config = dict(
    channel_attention='se',
    blocks_per_level=2,
    attention=False,
    upsampling='pixel_shuffle',
    init='lecun_normal',
    residual_init='none',
    optimizer='soap',
    learning_rate=0.0045,
    one_sided=False,
    max_grad_norm=0.5,
    max_steps=13900,
    batch_size=64,
    final_lr_fraction=0,
    warmup_steps=690,
)
Rows from block 4 of a small image inpainting model, named by matrix and row number. Rows with one number belong to one channel. Each number is 128 + 24 x the weight over its row's rms, rounded and kept within 0 to 255. All counts start at 0. After the name is the row's rms in percent of the matrix's.
After each channel's rows are labels from the 100 images, of 14976, where the channel reaches its highest value: "strongest on" is what is common among them. Only what is clearly more common there than usual is listed. The data: Sentinel-2 satellite tiles (TerraMesh).
# convs1: 3x3 conv (model.enc.2.0.convs.1.weight, 72x72x3x3, each kernel summed), inputs 0-71
# convs2: expand pointwise conv (model.enc.2.0.convs.2.weight, 144x72x1x1, transposed), outputs 0-71

convs1.10 086 [160 177 154 141 122 122 142 138  96 158 103 143 128 161 122 144 105 139  84 145 131 153 104 108 121 102 185 130 106 114 141  85 146 132 123 125 132 164  96 132 104 120 137 159 155 136 106  84 137 107 127  99  89 141 154  95 127  96 138 138 128 122 167 115 140 117  81 146 121  79 157 116]
convs2.10 088 [140 138 115 168 151 151 168 127 116 149 174  81 132 129 160 150 110 133  94 105 118  98 110 121 156 149 130 150 124 154 113 151 156 153 136 154 127 128  94 115  99 130  76  94 116 121 156 123 111 126 126 160 133 142 147 127 126 136 120 109 112 142 128  93  95 152 140 135 143 116 126 193]
strongest on: snow or ice; main land cover: snow or ice

convs1.24 107 [131 179 150 101 157 125 146 152  91  79 123 124 139 122 145 132  74 137 115  88 114 135 118 125 104 164 104 133 132 146 163  91  99 117 120  82 143  98 163 111 108 152  80 129 104 130 126 131  96 148 113  80 109 137 148 164 113 130 144 144  90 127 132 127  96 122 124 142  94 133 152 140]
convs2.24 092 [ 98 161 125 121 122 124 124 144 174 148 158 117  92 111 136 169 160 127 144 160  93  92 114  97  96 126 142 104 116 149 106 170 135 132 125 132  87 101  66 135 138 143 154 129 110 105 142 130 139 155 163 162 165 163 142 140 144 106  88 147 131 131 132 113 104 127 119 146 126 121 189 134]
strongest on: snow or ice; main land cover: snow or ice; main land cover: bare ground

convs1.6 116 [172 150 163 128 118 115 168 120 110  95 113 135  85 101 133 159  84 120 138 101 128  89 128  96 105 102 111 143 106 101 133  99 136 130 150 137 114 132 121  85  83 112 105 110 146 193 106 126 148 134 123  91 110 102 143  79 114 144 128 139  85 142 128 116 102 100 118 146 115 140 143 130]
convs2.6 098 [138 121  95 108 156 132 134 150 121 144 113 101  82 160 148 140 119 132 137 132 113 114 188 128 125  86 156 104  96 166 129 117 155 104 127 189 114 110 112 133 127 124 107 127 146 115 130 164 161 109 141 124 111 134 127 113 145 108 101 148  86 139 115 101 114  79 153 114 173 128 155 140]
strongest on: main land cover: snow or ice; main land cover: bare ground

convs1.8 088 [135 138 143  96 137 151 127 165 171 118 184 196 151 147 109 134 197 101 158 123 117 136 120 134 125 118 115 137 149 147  83  95 154 127 123 143 123 118 127 158 140 138 139 139 106 164 152 111 140 119  88 132 111 135 109 121 148 175 127 120 140 151 164 146 127 175 138 140 142 151 117 122]
convs2.8 090 [174 115 149 139 116 127 169 165 112  89 105  99 123 134 126 152 142 131 141 145 128 121 143 124 129 117 118 126 132 172 124  81  72  83 167 120 130 130 143 104 127 125 147 150 149 108 135  88 131 177 129 132 126 160 135  95 130 165 122 142  78 106  93 154 141 133 122  86 148  98 110 154]
strongest on: snow or ice; main land cover: snow or ice

convs1.59 118 [198 121 123 133 110 163  97 120 102 120 126 122 139 131 182 137 111 116  98 119 123 141 169 104  94  89 177 137 142 139 131 107 133 116 108 130 122 155 126 130 120 111  98  95 116 125 126 142 105 125 126 101 148 164 140 110 121 151 115 181  92 138 103 134 156 123 173 130 102 123 165  81]
convs2.59 092 [ 46 112 144 127 136 138 114 159 118 108  97 109 152 165 138 141 162 114 154 161 145 148 159 124 114 143 140 128 132 154  87  96 171 132 112 113 123 134 144 108 125 112 121 144 133 128 154 143 108 149 127 114 102  72 130 157 165 110 143 118 146 119 158 117  98 145  97 118 139 135 100 140]
strongest on: bare ground; main land cover: bare ground

convs1.1 105 [ 86 134 140 139 132 107 190 117  95  99 116 160 106 144 128  97 112 122 137 116 125 132 124 152 109 124 116 143 136 112 134 132 161 135 126 147 135 211 119 145 144 167  97 138 127  98 132 149 136  97 159 115 110 145 151  82 135 104 102 115 125 136 153 133 115 168 138  86 139 119 141 185]
convs2.1 111 [158 114 156 111 198 149 105 123 125 160 117  90 114 119 119  72 128 145 114 101 107 129 145  77 142  83 125 144 106  96 144 104 129 101 102 114 121 156 100 128  94 152 119 101 152 135 151 103 146 119 156 132 141 115 147  92 113 107 128 102  96 144 103 131 123 118 141 145 141 118 146 108]
strongest on: bare ground; main land cover: bare ground

convs1.5 081 [182 105 158 162 131  99 113 142 145 104  76 150 140  99 130 149 175 145 165 117 141  89 126 138  94 129 161 141 124 136 127 137 105 137 155  90 121 102 132 105 111 121 139 119 131 139 123 124 142 116 148 111 125 113 103  88 190 113 121  77 118 139 117 107 129 171 144 114 143 128  77 137]
convs2.5 091 [ 76 144  85 126 129 122 171 115 126 127 155 109  97 116 140 158  98 123 193 121 186 128 132 123 107 110 163 128 104 156 161 133 142  77  96 142 119 114 107 126 129 123 128 132  91 145 133 103 133 150 146 117  94 135 116 120 122 110  95 117 126 108 133 143 175 139 110 135 105 106  84  81]
strongest on: snow or ice; main land cover: snow or ice

convs1.39 073 [191 176 139 128 115 122 137 124 149  83  98 115 136 123 135 134 143 130 122 122 103 108 152 105 140 139 121 155 104 141 118  72 185 164 126 155 162 123 118  81  93 147 106  75 133 122 174 135 114 140 104 129 141 118 169 138 142 142 156 118 103 122 124 114 113 102 122 117 151 135 144  99]
convs2.39 100 [109 134 142 140 113 129 148 179 139 128  92 161 116 104 117 144 120 151 113 103 153 126 150 129 105 136  96 130 146 163 128 142 103 106 102 165  96 109 143 158 129 144 183 118 147 126 143 208  61 120 146 118 151 139 131  86 130 119  96 139 143 101 123 109 109 117 112 149 138 126 122 139]
strongest on: bare ground; main land cover: bare ground

convs1.20 096 [151 159 130 131 162 182 106 124  83  96 121 128 112 112 127 121 136 148 117  89 141 141 116 145  95 138 137  96  99 142  94 129 143 179 114 119 132 105 128 142 120 119  84  95 133 152 159 167 135 112 145 109 130  94 120  96 112 141 147  92  91 105  94 178 157 138 172 128 126 126 116 144]
convs2.20 087 [123 134 106 135 165  82 185 118 148 141 120 100 160 127 113 120 143 149 131 150 161 147 125  99 159 130 100 150 148 128 180 170 171 117 121 131 138 114 166 150 133 113 129  98 156 116 122 144 145  94 107 152 150 133 132 120 138 149 117 139 132 111 120 110 112 124 124 146 119 101 130  90]
strongest on: bare ground; main land cover: bare ground

convs1.37 070 [112 115 148 122 150 154 133 132 111 115 127 123  74 131 134 152 136  86 137 142 103 139 162 137 162 172 136 117 126 118 130 105 177 102 146 152 142 147  88 119 121 147 136 123 170 101 128 171 128 110  99 105  89 138 141 130 181 128 142 155 120 166 115 144 105 132 126 141  59 100 142 154]
convs2.37 088 [115 143 119 144 106 141 151 184 127 101 120 129 146 141 119 100 140 145  99 120  86 124 145 123 107  96 147 115 102 158 120 138 146 131 127 160 120 103  60 122 132  92 177  79 144 131 120 149  52 126  87 130 150 145 102 121 166 126 116 112 164 130 105 168 111 108 153 135 144 124 138 160]
strongest on: bare ground; main land cover: bare ground

convs1.26 088 [167 167  86 150 141 107 134 145 113 168 141 139 144 102 126 119 119 148 170 146 165 131 183 120 156 114 138  88 147 153 121 135 113 183 188 152 156 107 115  92 128 143 106  87 122 140 116 145 119 122 118 112 122 124 116 100 112 113  80 100 129 109  92 132 140 149 150 140 139 123 123 140]
convs2.26 108 [121 142 178 135 153 106 171 112 107 127 173  85 148 165 123 168 126 146 145 109 151 152 137 109 117 120 101 140 126 122 126 128 185 185 109 139 142 109 163 139 132 108 127 134  83 160 121 128  81 109 106 142 124  99 129 180 102 112 113 161 130 122  99 112 167 138 116  84 117 108 147  92]
strongest on: snow or ice; main land cover: snow or ice; main land cover: bare ground

convs1.60 085 [141 119 105 108 153 140 116 145  88 119 106 110 131  94  87  75 100 137 152 163 153 111 170 119 125 138 122  67 110 144 129 146 163 161 163 159 120 138  94 109  98 132  96 105 115 133  96 131 120 108 119 125 107 169 123 153 122 116 119 143  81 154 111 133 138 136 133 153 178 124 150 132]
convs2.60 118 [116 152 152 122 117 113 169 135 137  61 129 118 123 136 130 128 124 129 168 146  96 180 111 147 116 154 110 171 111 135 117 110 122 136 156 150 134 163 127 118 133 144  70 128 118 147 149  98 146 167 141 114 109 159 102 134 103 123  66 136 123 126 113 113 125 158 115 136 129 131 127  98]
strongest on: snow or ice; main land cover: snow or ice

convs1.9 117 [ 97 102 138  95 172 124 175 127 113 114 154 170 107 129 114 104 121 120 138 116 112 120  76 147 118 118 149  99 131 120 122  86 144 122 122 165 147 159 106 115  94 176 136 163 125 106 137 172 176  86 153 125 118 123 144 116 123 108 132 147 117  99 150 123 119 111 105 120 135 145 124 186]
convs2.9 115 [148 145 123 134 179  96 128 136  93 161 155 118 136 132 114  96 143 148 130  97 128 114 121 105 147  90 135 102 110 146 168 139  83 103  98 129 138 160  80  94 123 137 112  97 119 101 125 117 128 115 147 105 119 135 115 105 150 128 126 130  95 120 131 115 125 141 107 119 153 101 131 121]
strongest on: trees; main land cover: trees

convs1.64 103 [164  90 114 134 120  70 140 135 101 113 132 136 136  99 137 157 132 163 126 116 121 122 163 172 135 177 182 111 140 109 132  95 142 119 125 162 139 163 142 133 138 108  80 138 101 131 126 160 173 132 145  75  95 123 165 139 123 113  95 112 115 126 138 134 115 113 119 113 157  95 134 140]
convs2.64 107 [ 87 119 144 114 123 154 106 116  69 135 164  99 131 109 135 102 170 130 145 144 111 140 181 142  98 131 132 101 123 106 143 113 146 109 110 111 116 119 102  96 132 114 167  97 171 116 130 158  87  93 173  81  95 109 121 169 121 133 113 114 121 117 122 157 114 131 126 159 132 114 120 173]
strongest on: bare ground; main land cover: bare ground

convs1.65 099 [139 129 102 121 134 166 129 149 142 112 103 140 111  95 142 127 137 185 104 154 119 131 191 138  98 137 134 119 119 136 133 114 124 173 138 142 115 128 141 151 146 116 101 106 128 148 154 156 152 152 137 120  97 101 131 129 143 156 125 105 149 135 177 231 117 117 140 115 119 136 143 124]
convs2.65 098 [134 110 136 121 130 125 184 151 128  89 108 135 120 138 106 138  98 112 133 166 136 127 118 126 145 134  98 111 139  78 159 151 119 105 123 157 114 122 147  90  95  86 144 137 165 147 136 102  89 114 130 126 160 124 137  96  92 140  99 111 116 128 151 171 165 100 111 122 113 134 107 102]
strongest on: bare ground; main land cover: bare ground

convs1.50 085 [116 139  98 148 109  94 154  73  91 109 130 127  99 142 151 124 135 119 123 127 100 144 165 150 119 141 117 109 138 160 102  93 104 107 109 162 118 124 127  82 132  94  99 132 132  94 166 165 117 108 171 144 113 143 127 146 137  92  91 116  98 159 200 142 116 122 123 131 125 127 120 131]
convs2.50 099 [118  78 136 143 117 113 111 135 145 104  97 126 143 135 120 119 106 136  81 132 124 106  88 153 142 124 157 163 134 119  86 142  65 122 102 149 114 146  88 151 115  95 126  93 167 101 113  74 131 162 141 137 151 173 131 141 131 146 141 123  72 155 158 121 109 143 154 134 102 157  99 104]
strongest on: bare ground; main land cover: bare ground

convs1.54 100 [194 120 125 128 131 163 101 140 126 132  88 122 135 138 108 117 126 162 147 125 112 151 122 129 121 133 164 147 112 123 135 120 144 148 190 140 139 102 130 149 116 113  82 103 148 152 124 116 152 133 122  94 109 184 167 149 108 108 134 143 112 163  93 163 114 114 147 143  96 143 180 158]
convs2.54 094 [113 106 122 148 119 144 124 161 147  27 125 156 126 106 124  94 108 127  76  77 137 109 101 136 150 108 153 106 149 133 146 139 146 112 107 213 139 119 155 107 104 159  90 120 134 152 121 152 115 153 126 115 124 113 152 158 112 139 128 146 133 130 133  86  73 145 114  95 133 134 142  90]
strongest on: bare ground; main land cover: bare ground

convs1.30 104 [135 152 131 160  92 131 125 124 104 112 108 156 151 147 131 141 135 159 139 103 111 121 141  93 148 127 184 144 156 121 114  94 156  86 171 147 153 214  98 122 111  91 106 127 108 165 114 128 139 115 159 159 123 136 129 127 132 131 147 159 123 134 100 136  85 113 146 132 144 121 100 133]
convs2.30 099 [149 126 143 119 151  86  82 136 137 158 146 105 144 146 100 111 142 103 113  46 121 132 134 138  64 147 151 160 132 128 134 167 155 139 109 157 128 128 109 115 106 107  79 114 121 132 124 127 154  76 156 165 105 130 119 137 145 157 115  99  70 133 146 130 126 146 140  85 109 137 124 100]
strongest on: snow or ice; main land cover: snow or ice

convs1.47 115 [146 103 130 121 123 133 176 109  88 111 124 165 135 114 117 100 119 139 154 109 121 136 138 162  95 146 191 117 147 114 159  85 137 129 123 132 164 130 146  92 151 109 115 110 112 114 124 130 136 107 145 111  95 139 117  83 151 101 114  91 135 104 113 140 118 191 137  99 138 126 118 188]
convs2.47 094 [ 87 138 132 130 183 131 104 167  95 113 127 133 153  99 103 108 155 123 139 126 160 104 115 138 100 116 152 161 109 109 152 108 123  99  85  87 158 123 156  81 111 105 146  88 111 103  90 150 123 137 165 138 131 109 131 136  80 148 122  91 116 119 113 165 118 156 138 161 131  94 112  97]
strongest on: snow or ice; main land cover: snow or ice

convs1.17 110 [107 132 121 118 124 162 190 154 130 107 134 200 146 131 140  91 127 113 163  98 118 107 125 122  92 115 127 127 132 134 140 111 118 120 128 122 160 166 115 119 129 145 114 161 118 158 123 155 121  88 150  90 136 140 138  78 136  93 102 113 113  90 122 150 132 162 161 138 132 121 112 183]
convs2.17 097 [116 137 126 144 180 139  91 120  95 115 157 114 110 132  98  86 116 115 170 108 141 148 127 110 137  89 130 140 115 114 107 130 120 114 101 122 151 125 135 103 109 114 130  97 198 110 122 140 135 153 183 129  73 135 134 103 147 136 107 104 135 122 118 142 111 126 101 115 140 114 137 103]
strongest on: bare ground; main land cover: bare ground

convs1.16 089 [170 122  98 121 126 123 111 127 111 121 153 129 193 108 123  97  96 149 109 155 105 131 168 119 112 169 163 167 155 170 165 105 131 155 120 116 148 131 119 134 148  95 131  89 103 150 165 133 123 100 105  99 115 104 161 107 121 145 101 138 141  91  99 134 138 116 141 151 134  94 154 121]
convs2.16 099 [146 130 134 114  98 128  86 126  92 156 160 114 127 110 124 117 160 108  96 141 175  81 137 133 140 111 170 147 127 128 128 132 151 108 151 126 141 127 170 130 150 120 159 118  80  99 113  60 104 184 116 131 146 128 134 152 132 101 144 140 130 130 168 119 144 147 122 132 138  97  78 151]
strongest on: bare ground; main land cover: bare ground

convs1.11 105 [150 120 107 139  95  96 169 128 107 116 138 158 125 148 127 195 122 115 160  78 120 133 141 148 133 130 138 139 134 129 131 130 149 110 171 122 105  91 137 105 105  89  99 108  83 129 133 147 138 118 166 104 103 116 169 149 154 139 105 136 125 138 121 149  69 134 149 143 147 160  90 110]
convs2.11 097 [139 107 111 119 147 156  89 172 107 171  91 132 125 132 126 147 129 130  95 143 124 132 160 127 110  89 122 153 118 175 158 101 113 132 117 132  94 171 130 102 130 122 126 117 145 142 146 107 130 109 131 147 170 174 150 164 102 160 155 106 108 140 142 127 136 166 128 177  91 116 139 163]
strongest on: bare ground; main land cover: bare ground

convs1.43 092 [130 100 109 126 110 145 115 118  97 150 118 147 129 148 143 118 146  85 140 114  87 151 161 146 166 115 144 162 137 176 120 106 140 125 123 145 131 166 144 126  96 126  56 126 129 108 133 148 129 167  97  87 101 126 162 125 103 104 131  95 164 127 151 134 129 150 151 123 117 177 151 161]
convs2.43 107 [102 111  99 123 139 113 132 111 132 122  92 128 126 115 112  78 115 115 132 156 145 107 129 101 135 117 149 155 101  61 139 146 117 125  73  96 150 122 121 126 104 113 143  91 154 146 130 153  57 150 122  93 105 112 135 124 132 161 165 109  85 120 137 138  88 126 149 104 124 131  94 113]
strongest on: bare ground; main land cover: bare ground

convs1.3 085 [149  97 111 102 170 122 167 136 124  94 134 154 134 115 115 113 150 110 146 141 120  95 167 168  91 117 106 104 109 100  94 116 131 127 110 177  80 156 125 145 144 122 101 125 123 125 132 172 115  98 141 127 117 118 174 116 147 102 121 125  83 145 131 115 101 174 144  79 112 143 117 137]
convs2.3 087 [174 126 121 153 136  85 134 171 122  86 171 117 147 135  93 123 140 115 108 129 149 138 146 120 158 103 146 129 101 122  93 123 143 119 126 121  92 114 122 128 133 166 182 124 163 101 132 159 118  77 151  76 131 128 139 126 125 124 131 135 143 103 127 135  91 122 132 120 123 146 110 109]
strongest on: bare ground; main land cover: bare ground

convs1.52 103 [132  90 128 133 161 129 116 119  85 158 113 112 111 126 133 125 118 116 144 176 129 149 183 100 107 169 147 138 131 147 156 116 167 134 141 136 161 149 114 174 106 152  61 138 127 122 152 154 153 129 107  91 136 155 151 142 106 124 155 118 132 137 120 137 141  96 153 179 101 119 155 118]
convs2.52 101 [ 82 103 133 144 105 126 178 136 137 144 135 128 142 117 117 149 145 132 103 112 131  79 149 143 146 145  83 103 117 120 179 159 130 126 112 124 198 126 146 124 107 141 131 127 162 132 138 149  72 105 152 111 132 125 117 123 130 130 131 128 170 119 106 128 135 131 156 151 138  96 160 187]
strongest on: bare ground; main land cover: bare ground

convs1.53 122 [140 100 102 125 102 174  85 123 100 153  94 112 110 134 118 186 137 101 122 129 127 166 144 103 121 121 150 148 147 145 116 126  88 103 126 135 114 119 103  91 118  97 121 138  99 143  98 121 104 158 106 102 101 162 136 153 164 125 159 135 139 150 121 122  87  62 135 131 124 137 127  90]
convs2.53 108 [110 115  81 129 110 134 107 129 199 116 116 170 111 153 133 127 127 158 107 170 140 107 168 142 103 118 164 153 127 119 113 108  92 140 130 105 125 166 125  87 142 154  79 101 119 115  70 131 146 109 132 100 106 117  82 144 129 118 108 104  98  99 145  96 117 126 130  66 101 136 123 157]
strongest on: snow or ice; main land cover: snow or ice

convs1.4 085 [117 141  98 166 107 120 158 147 149 168 173 135  75 101 134  83 164 156 147  90 105 167 151 119 169 127  98 107 113 128 158 107 147 140 112 138 105 152 111 120 144 109 117 118 123 147 123 139 144 156 172 137 162 141 142 152 106 122  95 110  99 140  95 130 125 143 110 117 151 129 147 170]
convs2.4 104 [175 122 124 111 153 115 153 136 131 135 104 117 117 118 106 110 155 102 172 171 113 192 156 158 100 100 104 121 116 123 104  98 126 159 130 127 118 105 141  97 109 108  90 105 123 120 128 163 133 129 130 110 104 168  72 122 118 107 121  83 124 133 130 128 133 157 161 202 113 116 140 159]
strongest on: snow or ice; main land cover: snow or ice

convs1.49 087 [159 110 136 142 103 110 114 103  96 161 115 136  99 158 133 121 146 133 152 139 108 113 200 133 115 142 129 125 140 122 137 122 145 192 129 160 109 129  75 138 145 145 163 155  93  96 102  87 143 111 128 113 116 143 127 117 108  95  69 147 120 132 111 147 143 135 120 129 149 142 171 150]
convs2.49 108 [ 69 135 127 177 153 126 168 112 111  62 160 138 125 162 146 109 116 171 120 104 161 114 129 107 163 138 117 143 138 146 136 102 141 119 134 182 108 111 106 111  81 136 136 124 161 170 105 149 149 121 117 155 107 136 119 118 135 142  83 145 164 132 159 136 141 134 123 118 138 151 121 124]
strongest on: snow or ice; main land cover: snow or ice

convs1.70 102 [117 127  99 114  71 119  59 132 114  88  76 125 117 117 126 115 129 115 147 118 173 151 158  83 109 117 168  93 111 147 168 108 121 142 126 119 119 138  82 140 116 106 112 120 105 138 141  96  93 153 112 147 141 136  94 140 107 111 117 132 143 142 110 136 117 103 130 107 121 149 112  83]
convs2.70 102 [145 104 104 135 142 143 136 106 147 128 114  95 123 118  96 132 107 109 132 117 122  81 124 152  77 126 102 132 127 144 144 113 112  99 134 144 157 128 148 108 131 110 145 142 170 103 145 134 104  73 150 118 135 149 128 149 135 174 109 111 110 134 140 106  88 126  86 169  99 104 193 165]
strongest on: snow or ice; main land cover: snow or ice

convs1.32 072 [ 87 170 107 128 100 121 142 147  96 108  88 150 157 148 124 107 152 165 136 120 130 140 127 118 106 132 170  88 152 130 133 160 121 192 201 135 132 150 132 124 121 123 119 112 117 132  86 145 140 129 104 122 150 163 159 120 146 101 142  97 140 144 128 134 106 110 138 112 169 122 163 140]
convs2.32 102 [157 100  94 125 128 130 120 141 109 125 124 138 148  91 134 136 131 119 161 104 156 158 145 130 128 147 119  99 122 100 121 113 145 146 110  97 122 145 203 159 136 118  59 124 110 119 132 127 157  74 136 123  72 146 163 140 151 130 137 150  76 163 155 130 123 131 143 162 122 157  98 128]
strongest on: snow or ice; main land cover: snow or ice