From a checkpoint of a small image inpainting model: norm batchnorm, batches of 64.
Rows from block 6 of a small image inpainting model, named by matrix and row number. Rows with one number belong to one channel. Each number is 500 + 40 x the weight over its row's rms, rounded and kept within 0 to 999. All counts start at 0. Numbers have three digits each.
After each channel's rows are labels from the 100 images, of 14976, where the channel reaches its highest value: "strongest on" is what is common among them. Only what is clearly more common there than usual is listed. The data: Sentinel-2 satellite tiles (TerraMesh).
# convs1: 3x3 conv (model.mid.0.convs.1.weight, 96x96x3x3, each kernel summed), inputs 0-95
# convs2: expand pointwise conv (model.mid.0.convs.2.weight, 192x96x1x1, transposed), outputs 0-95

convs1.60:480456476520527477529510519476482510444466513551453509582601488447509503431478511491384512501439507464531540485460550489447448460547560486528495464447433517515462473426514555509484436473486458557436462493474473559521554518466488466446476494489530500467541537531544526499448536465445439470
convs2.60:518622523441496490503475498528540501536429390500495492545490481520542477451555560490467470519466516462469492474467514517442526469544471499522437500504513528471517426492452535447589506538584508440464528590490529472502485491571494534556585500493553440479515496450484519533533502443500491524
strongest on: main land cover: snow or ice

convs1.28:489493523516497442585481485435606492481424455549423467513479542484544588522512476533487490516474484502502509477411445537541457480451456494518530442463549478465511483458487588553428478525515494478460506482505557508463484435426471520496455527530457503491424516469470512502491532442497482571
convs2.28:507480494464515573534547489449486448438448496515519534517494490591431432475477507514557490490451526533485511462435458537536508489483397438520449499522505520566483548494510467505509440396464533482532533548548592495505531550510490539463489496504485578437495432494508435393400509539547483504
strongest on: bare ground; main land cover: bare ground

convs1.83:495465515521524469454460455532474565506518531553493487523470520508470448496478484600568504491600525527453491503512600548510517481510553470444517440514552603490455556557467534486481415490467449497451504499531515490463516506517577494556510547480511566554534526553545510501514531580482508495
convs2.83:560498451461493486465510467473544524430492562531548515547524494476476523532430494503413442515573570513464567495581541536508519443502515382516527471501491425506452493517493514514452492509540503555508493482500440570457548561461590551550490588509433464586520582528516489491567463539530482500
strongest on: main land cover: snow or ice; main land cover: bare ground

convs1.65:562498527560442469562491466504533574479513531520483505495438481512483531528507503503493565509434505528508581599528545569532568543522489478520495529572482528511498552507537577514502487476494514493462536474523511525508552592463490507581473513500463573499491571481507434470487555502442451590
convs2.65:501536638487477531529522506478476529572520513556526498497547560501481457502451541493543556486547443477495490514539582454493560428527528381553485467477530473537463520433495483545531431509492545487515498523463515452551577468527487438495540531468486429534463511513483516585535588523447461547
strongest on: snow or ice; main land cover: snow or ice

convs1.37:570522538503505502482594476468531458508521481520493466482493557480557537512521515457558515508506488507532527508537486464524440531465505528532510468467575519521503463487490700476552482562515478487524463519574494466434511475527490591477492472528522563488534518448503498485460518544470431513
convs2.37:465474425495549436457539442479499488512458518525504460556533558546489532534527497531396467483577531521566512539526503460489527499484498493514485467464511452580435446536471517424561458544444442503522531508471493493500506448467525469528536548468473463500500434507503528464468511547418489514
strongest on: bare ground; main land cover: snow or ice; main land cover: bare ground

convs1.33:600459498463518529463478527558528530504495472568494520448518501530570527547516508522462541510551469489441531483542522506514560485489491537500476499480501480508478440485438536474548432565519540530546533493572504485573483561490550510547521456454526490539481432458608418520434578545513482489
convs2.33:547457508477459471528545510497552495533459482571551509564470534502512540529492496526458509542543552474550526484523515484510454472494460519528451493492551445438402450538486477512491531603488483578546501470497544461526567488478462480519520559448536434495470470489480539496471484461543482475
strongest on: bare ground; main land cover: bare ground

convs1.27:534512473533511474455496502478484464522419484486487513526545489515565489434497516555496562558512519574530461457474487527452475509544522591526469515509477510547467468497504511526486458526499411479502518508433468566459502525543510497459542432506572449484513596497562517515433510563454490625
convs2.27:488498515486435507473513497478577506510503405542548507485547514541485429445488500487506471486504521517510409500492478456543489419464498479454477536535538476482487489378521520475427416397481561467572419479511513554559391536519529397510530536507440531460476446539490497517532498578510509498
strongest on: snow or ice; main land cover: snow or ice

convs1.93:568447473565532484478454469605501578534507473515502553466511554489563510473462444515515529459483491520534509537555471521518501544451448476514561441516498371553443490483579517551484457543506523547501457452506454529500467491470556551491471500537445520520565510488585533520485512491479512488
convs2.93:531463490466484606460502516498515421523468545536505493515504523464514517484560493495427504546492576419485588500508513495491536495530524489556485506591526609475476425498476477466540616546549538477475458554509491494526506500517472527547495522546426504513493506536562503475484519569487534547
strongest on: bare ground; main land cover: bare ground

convs1.57:526464534463570516490578502573501451491508476504530505512520505559512513477505448509537486532508537483493510541452524537522561514517476507460497542564498606510513557561603604536470480522559495472562563541537503520498536561481461551523530508479500496458534462549575563472542487517549471566
convs2.57:557583534497481483577498511461542486527510517449494460508534435464503550535506508495543410457576440487494472450540503478519474520479582450510489505483474445552452602456512499438493433577490462538487551462556492482519540517504453476524504544475552465575539512514558453449484489441424525457
strongest on: snow or ice; main land cover: snow or ice; main land cover: bare ground

convs1.43:542534521498584491521557498539509493468516494498606513593454486531545533479519554469465506519543480514492477514543511539542467417505512521537533505516536464442490539504532532502604589457570510472517504513479560468545443520521461560528484534575491518497515486509478570454561495561558443485
convs2.43:512486535487457513464498519491484530531514546479441529537512465483482538495504452477535438412606558488499512522528478502530463515529519482508487516594474517487491533518444490459515494475512501595486494545500614473514441587500484400460501538546501496409495538489442582482482452534493492533
strongest on: snow or ice; main land cover: snow or ice

convs1.26:557445489524546522537491550490471464519434476565480496461484465505591485459421471547454623484515515449492532530458471516540465469521597532485480468459520493542455472471525424486517490482531519524485404464554572527509479498462561506551528480486446484512508512475531548451512523517511567549
convs2.26:532480455515484547429499410515518478469494570578506516476482483441499522504559492488550497545498506560509481463406452545540461466509575466495495539434445553486535537477529484507437594517579533549504468487524563540517480563544520518527507472552492572445532553466499476465452489459478644531
strongest on: bare ground; main land cover: bare ground

convs1.14:513482532531449556496492457438479508484487477469505501481542574466506429502532428540493537471535495514515588485467448572459549539487510488419511442453504520513518470435440445469458506520467431564481529540520468497474463513502506536434493538520451525484457537523480416555435540463480481395
convs2.14:513467509519507431536450447442454467461478429456500430489534474453472481471471515479560516500521477478539416512474482529464471575499397526519462466542463550483545507568520514477508470417532499511500509491481564558529594541496481556439446441509476499486518510500538526509443549444402511515
strongest on: snow or ice; main land cover: snow or ice

convs1.69:537512468459512488460522507495480457519483453562568504494502447569505529543516469480494499604519476536552538450538537445447477507560529453567528471534487486566455541422487530560507478544414510511502481501574511528556469502531555519423533482547540459502581524487565493537466536431503502537
convs2.69:475512522518511436576453506514533566543476484424525513534440522541511464428487588533481457482526532512577506431548493467506503489487477654512467473531569529498543514458498484466543480495497519443525479492486609519554544514521499432535568496434457459502516533519513464510447534461490474547
strongest on: main land cover: bare ground

convs1.20:455522503504488496499452497557537533465573427572476529450500589508523550536507446494510513546515485525520520490489477555500456585480489494471535503548538491578488510423462571482447446522433520539548505496506474497492581556524567487469494521470538468579489459422525500530517456527520414544
convs2.20:477463436452573537522491485504454448510480361452468568435478481471482464539494513522470518506490464526501505441564472422497450497421539516513529466477521501546490544376542462415510470520524523490549549484494515430545533511468508535522503497475485490503487506569489465559489485505462521510
strongest on: main land cover: bare ground

convs1.56:483575510474469480457453473525583511503421502509490497474410529510465524435483516471495472473497519439510499483527436438509501416490434494497478456437487497466425569524467460509476453507532499470539431530452444455467535463490414508453476489507459491403458521498490472432476506424468508453
convs2.56:513484463519534574412489481540453537531536413561468482536553496471449503479497542546561488466514420483485468472495485486522593521466459502458492475535455494465503364537463446566470465534531460436431493471557572506441412492523504532395520496533509445418517452468555545501500467572486522487
strongest on: main land cover: rangeland

convs1.5:563522481491590523516506478521418517536487532537498509498543504481586539533444502498558482471517469504479550451497600460446447578528593520487469473462579501532494481487465491512443408564461465530483525522513499537526518495596497505477539435476515470431542529547496512499520510499557504534
convs2.5:531485507499430422432485518491572518571451494517459506493522511504481524572520461469441584507531486481516466437516492486469489487465443497509566502533557381438427523414513422447447440484514535448481481459500442607515480523479456506511461509472491510481478518536483493566426534501539391483
strongest on: snow or ice; main land cover: snow or ice

convs1.36:456517503510521517619558569448590486557472469522487515537512474455486611436483504520469472486559579475562485522465487501486495444478539515501499560511479545549532538458534582531540469483507510502535481549509533528504533539505489559588494531507489464520508517458408461521491466470463509447
convs2.36:468543426530531572557486546487474520512473517501507500532515507492496487448487433503485490478483416493523503446512538473564510491488588507465425482525437513505494490531576515415415438478479525494503532440499398531539463515479399545538434514571563476498475451455522444445455531486472502508
strongest on: snow or ice; main land cover: snow or ice

convs1.35:573550440441514477490484518522487494496504500521559454562509559488482479510475510488443474428570484431464533443478534513400484445542569592485510469535439521501537474484471477549536467472429472537560451552469518545516489533473542491500479489514522474467489578476542515530443520443474445438
convs2.35:493444484515518535473497518570474466491477459434482539520473488517497513426535502591484472466541548517502482460448447567475481497490458565507517468400445533525505453582456479527469434580473431453479523510526579498461572500475509501446530467511517544499542462451519484464481462514496456435
strongest on: bare ground; main land cover: bare ground

convs1.67:561499479490485474490469427541461616491538464559488453448539500541547498538444452530524546545461471543511480518572559524480524496480504506487498466490472482522495552481599490507433483505519522517474563531489417493550501569481603504574515488467547477475512535522597525496484462495455471522
convs2.67:527517511457475463555538556446539461468536503531538515516526465480483560531525510457443495416529565526491510487518528468480550499487471441503443392505576534479477514463579474485521408409505524514498495496537543527504651567496444445473521492545404416524511577512496560488466514522501440466
strongest on: main land cover: snow or ice; main land cover: bare ground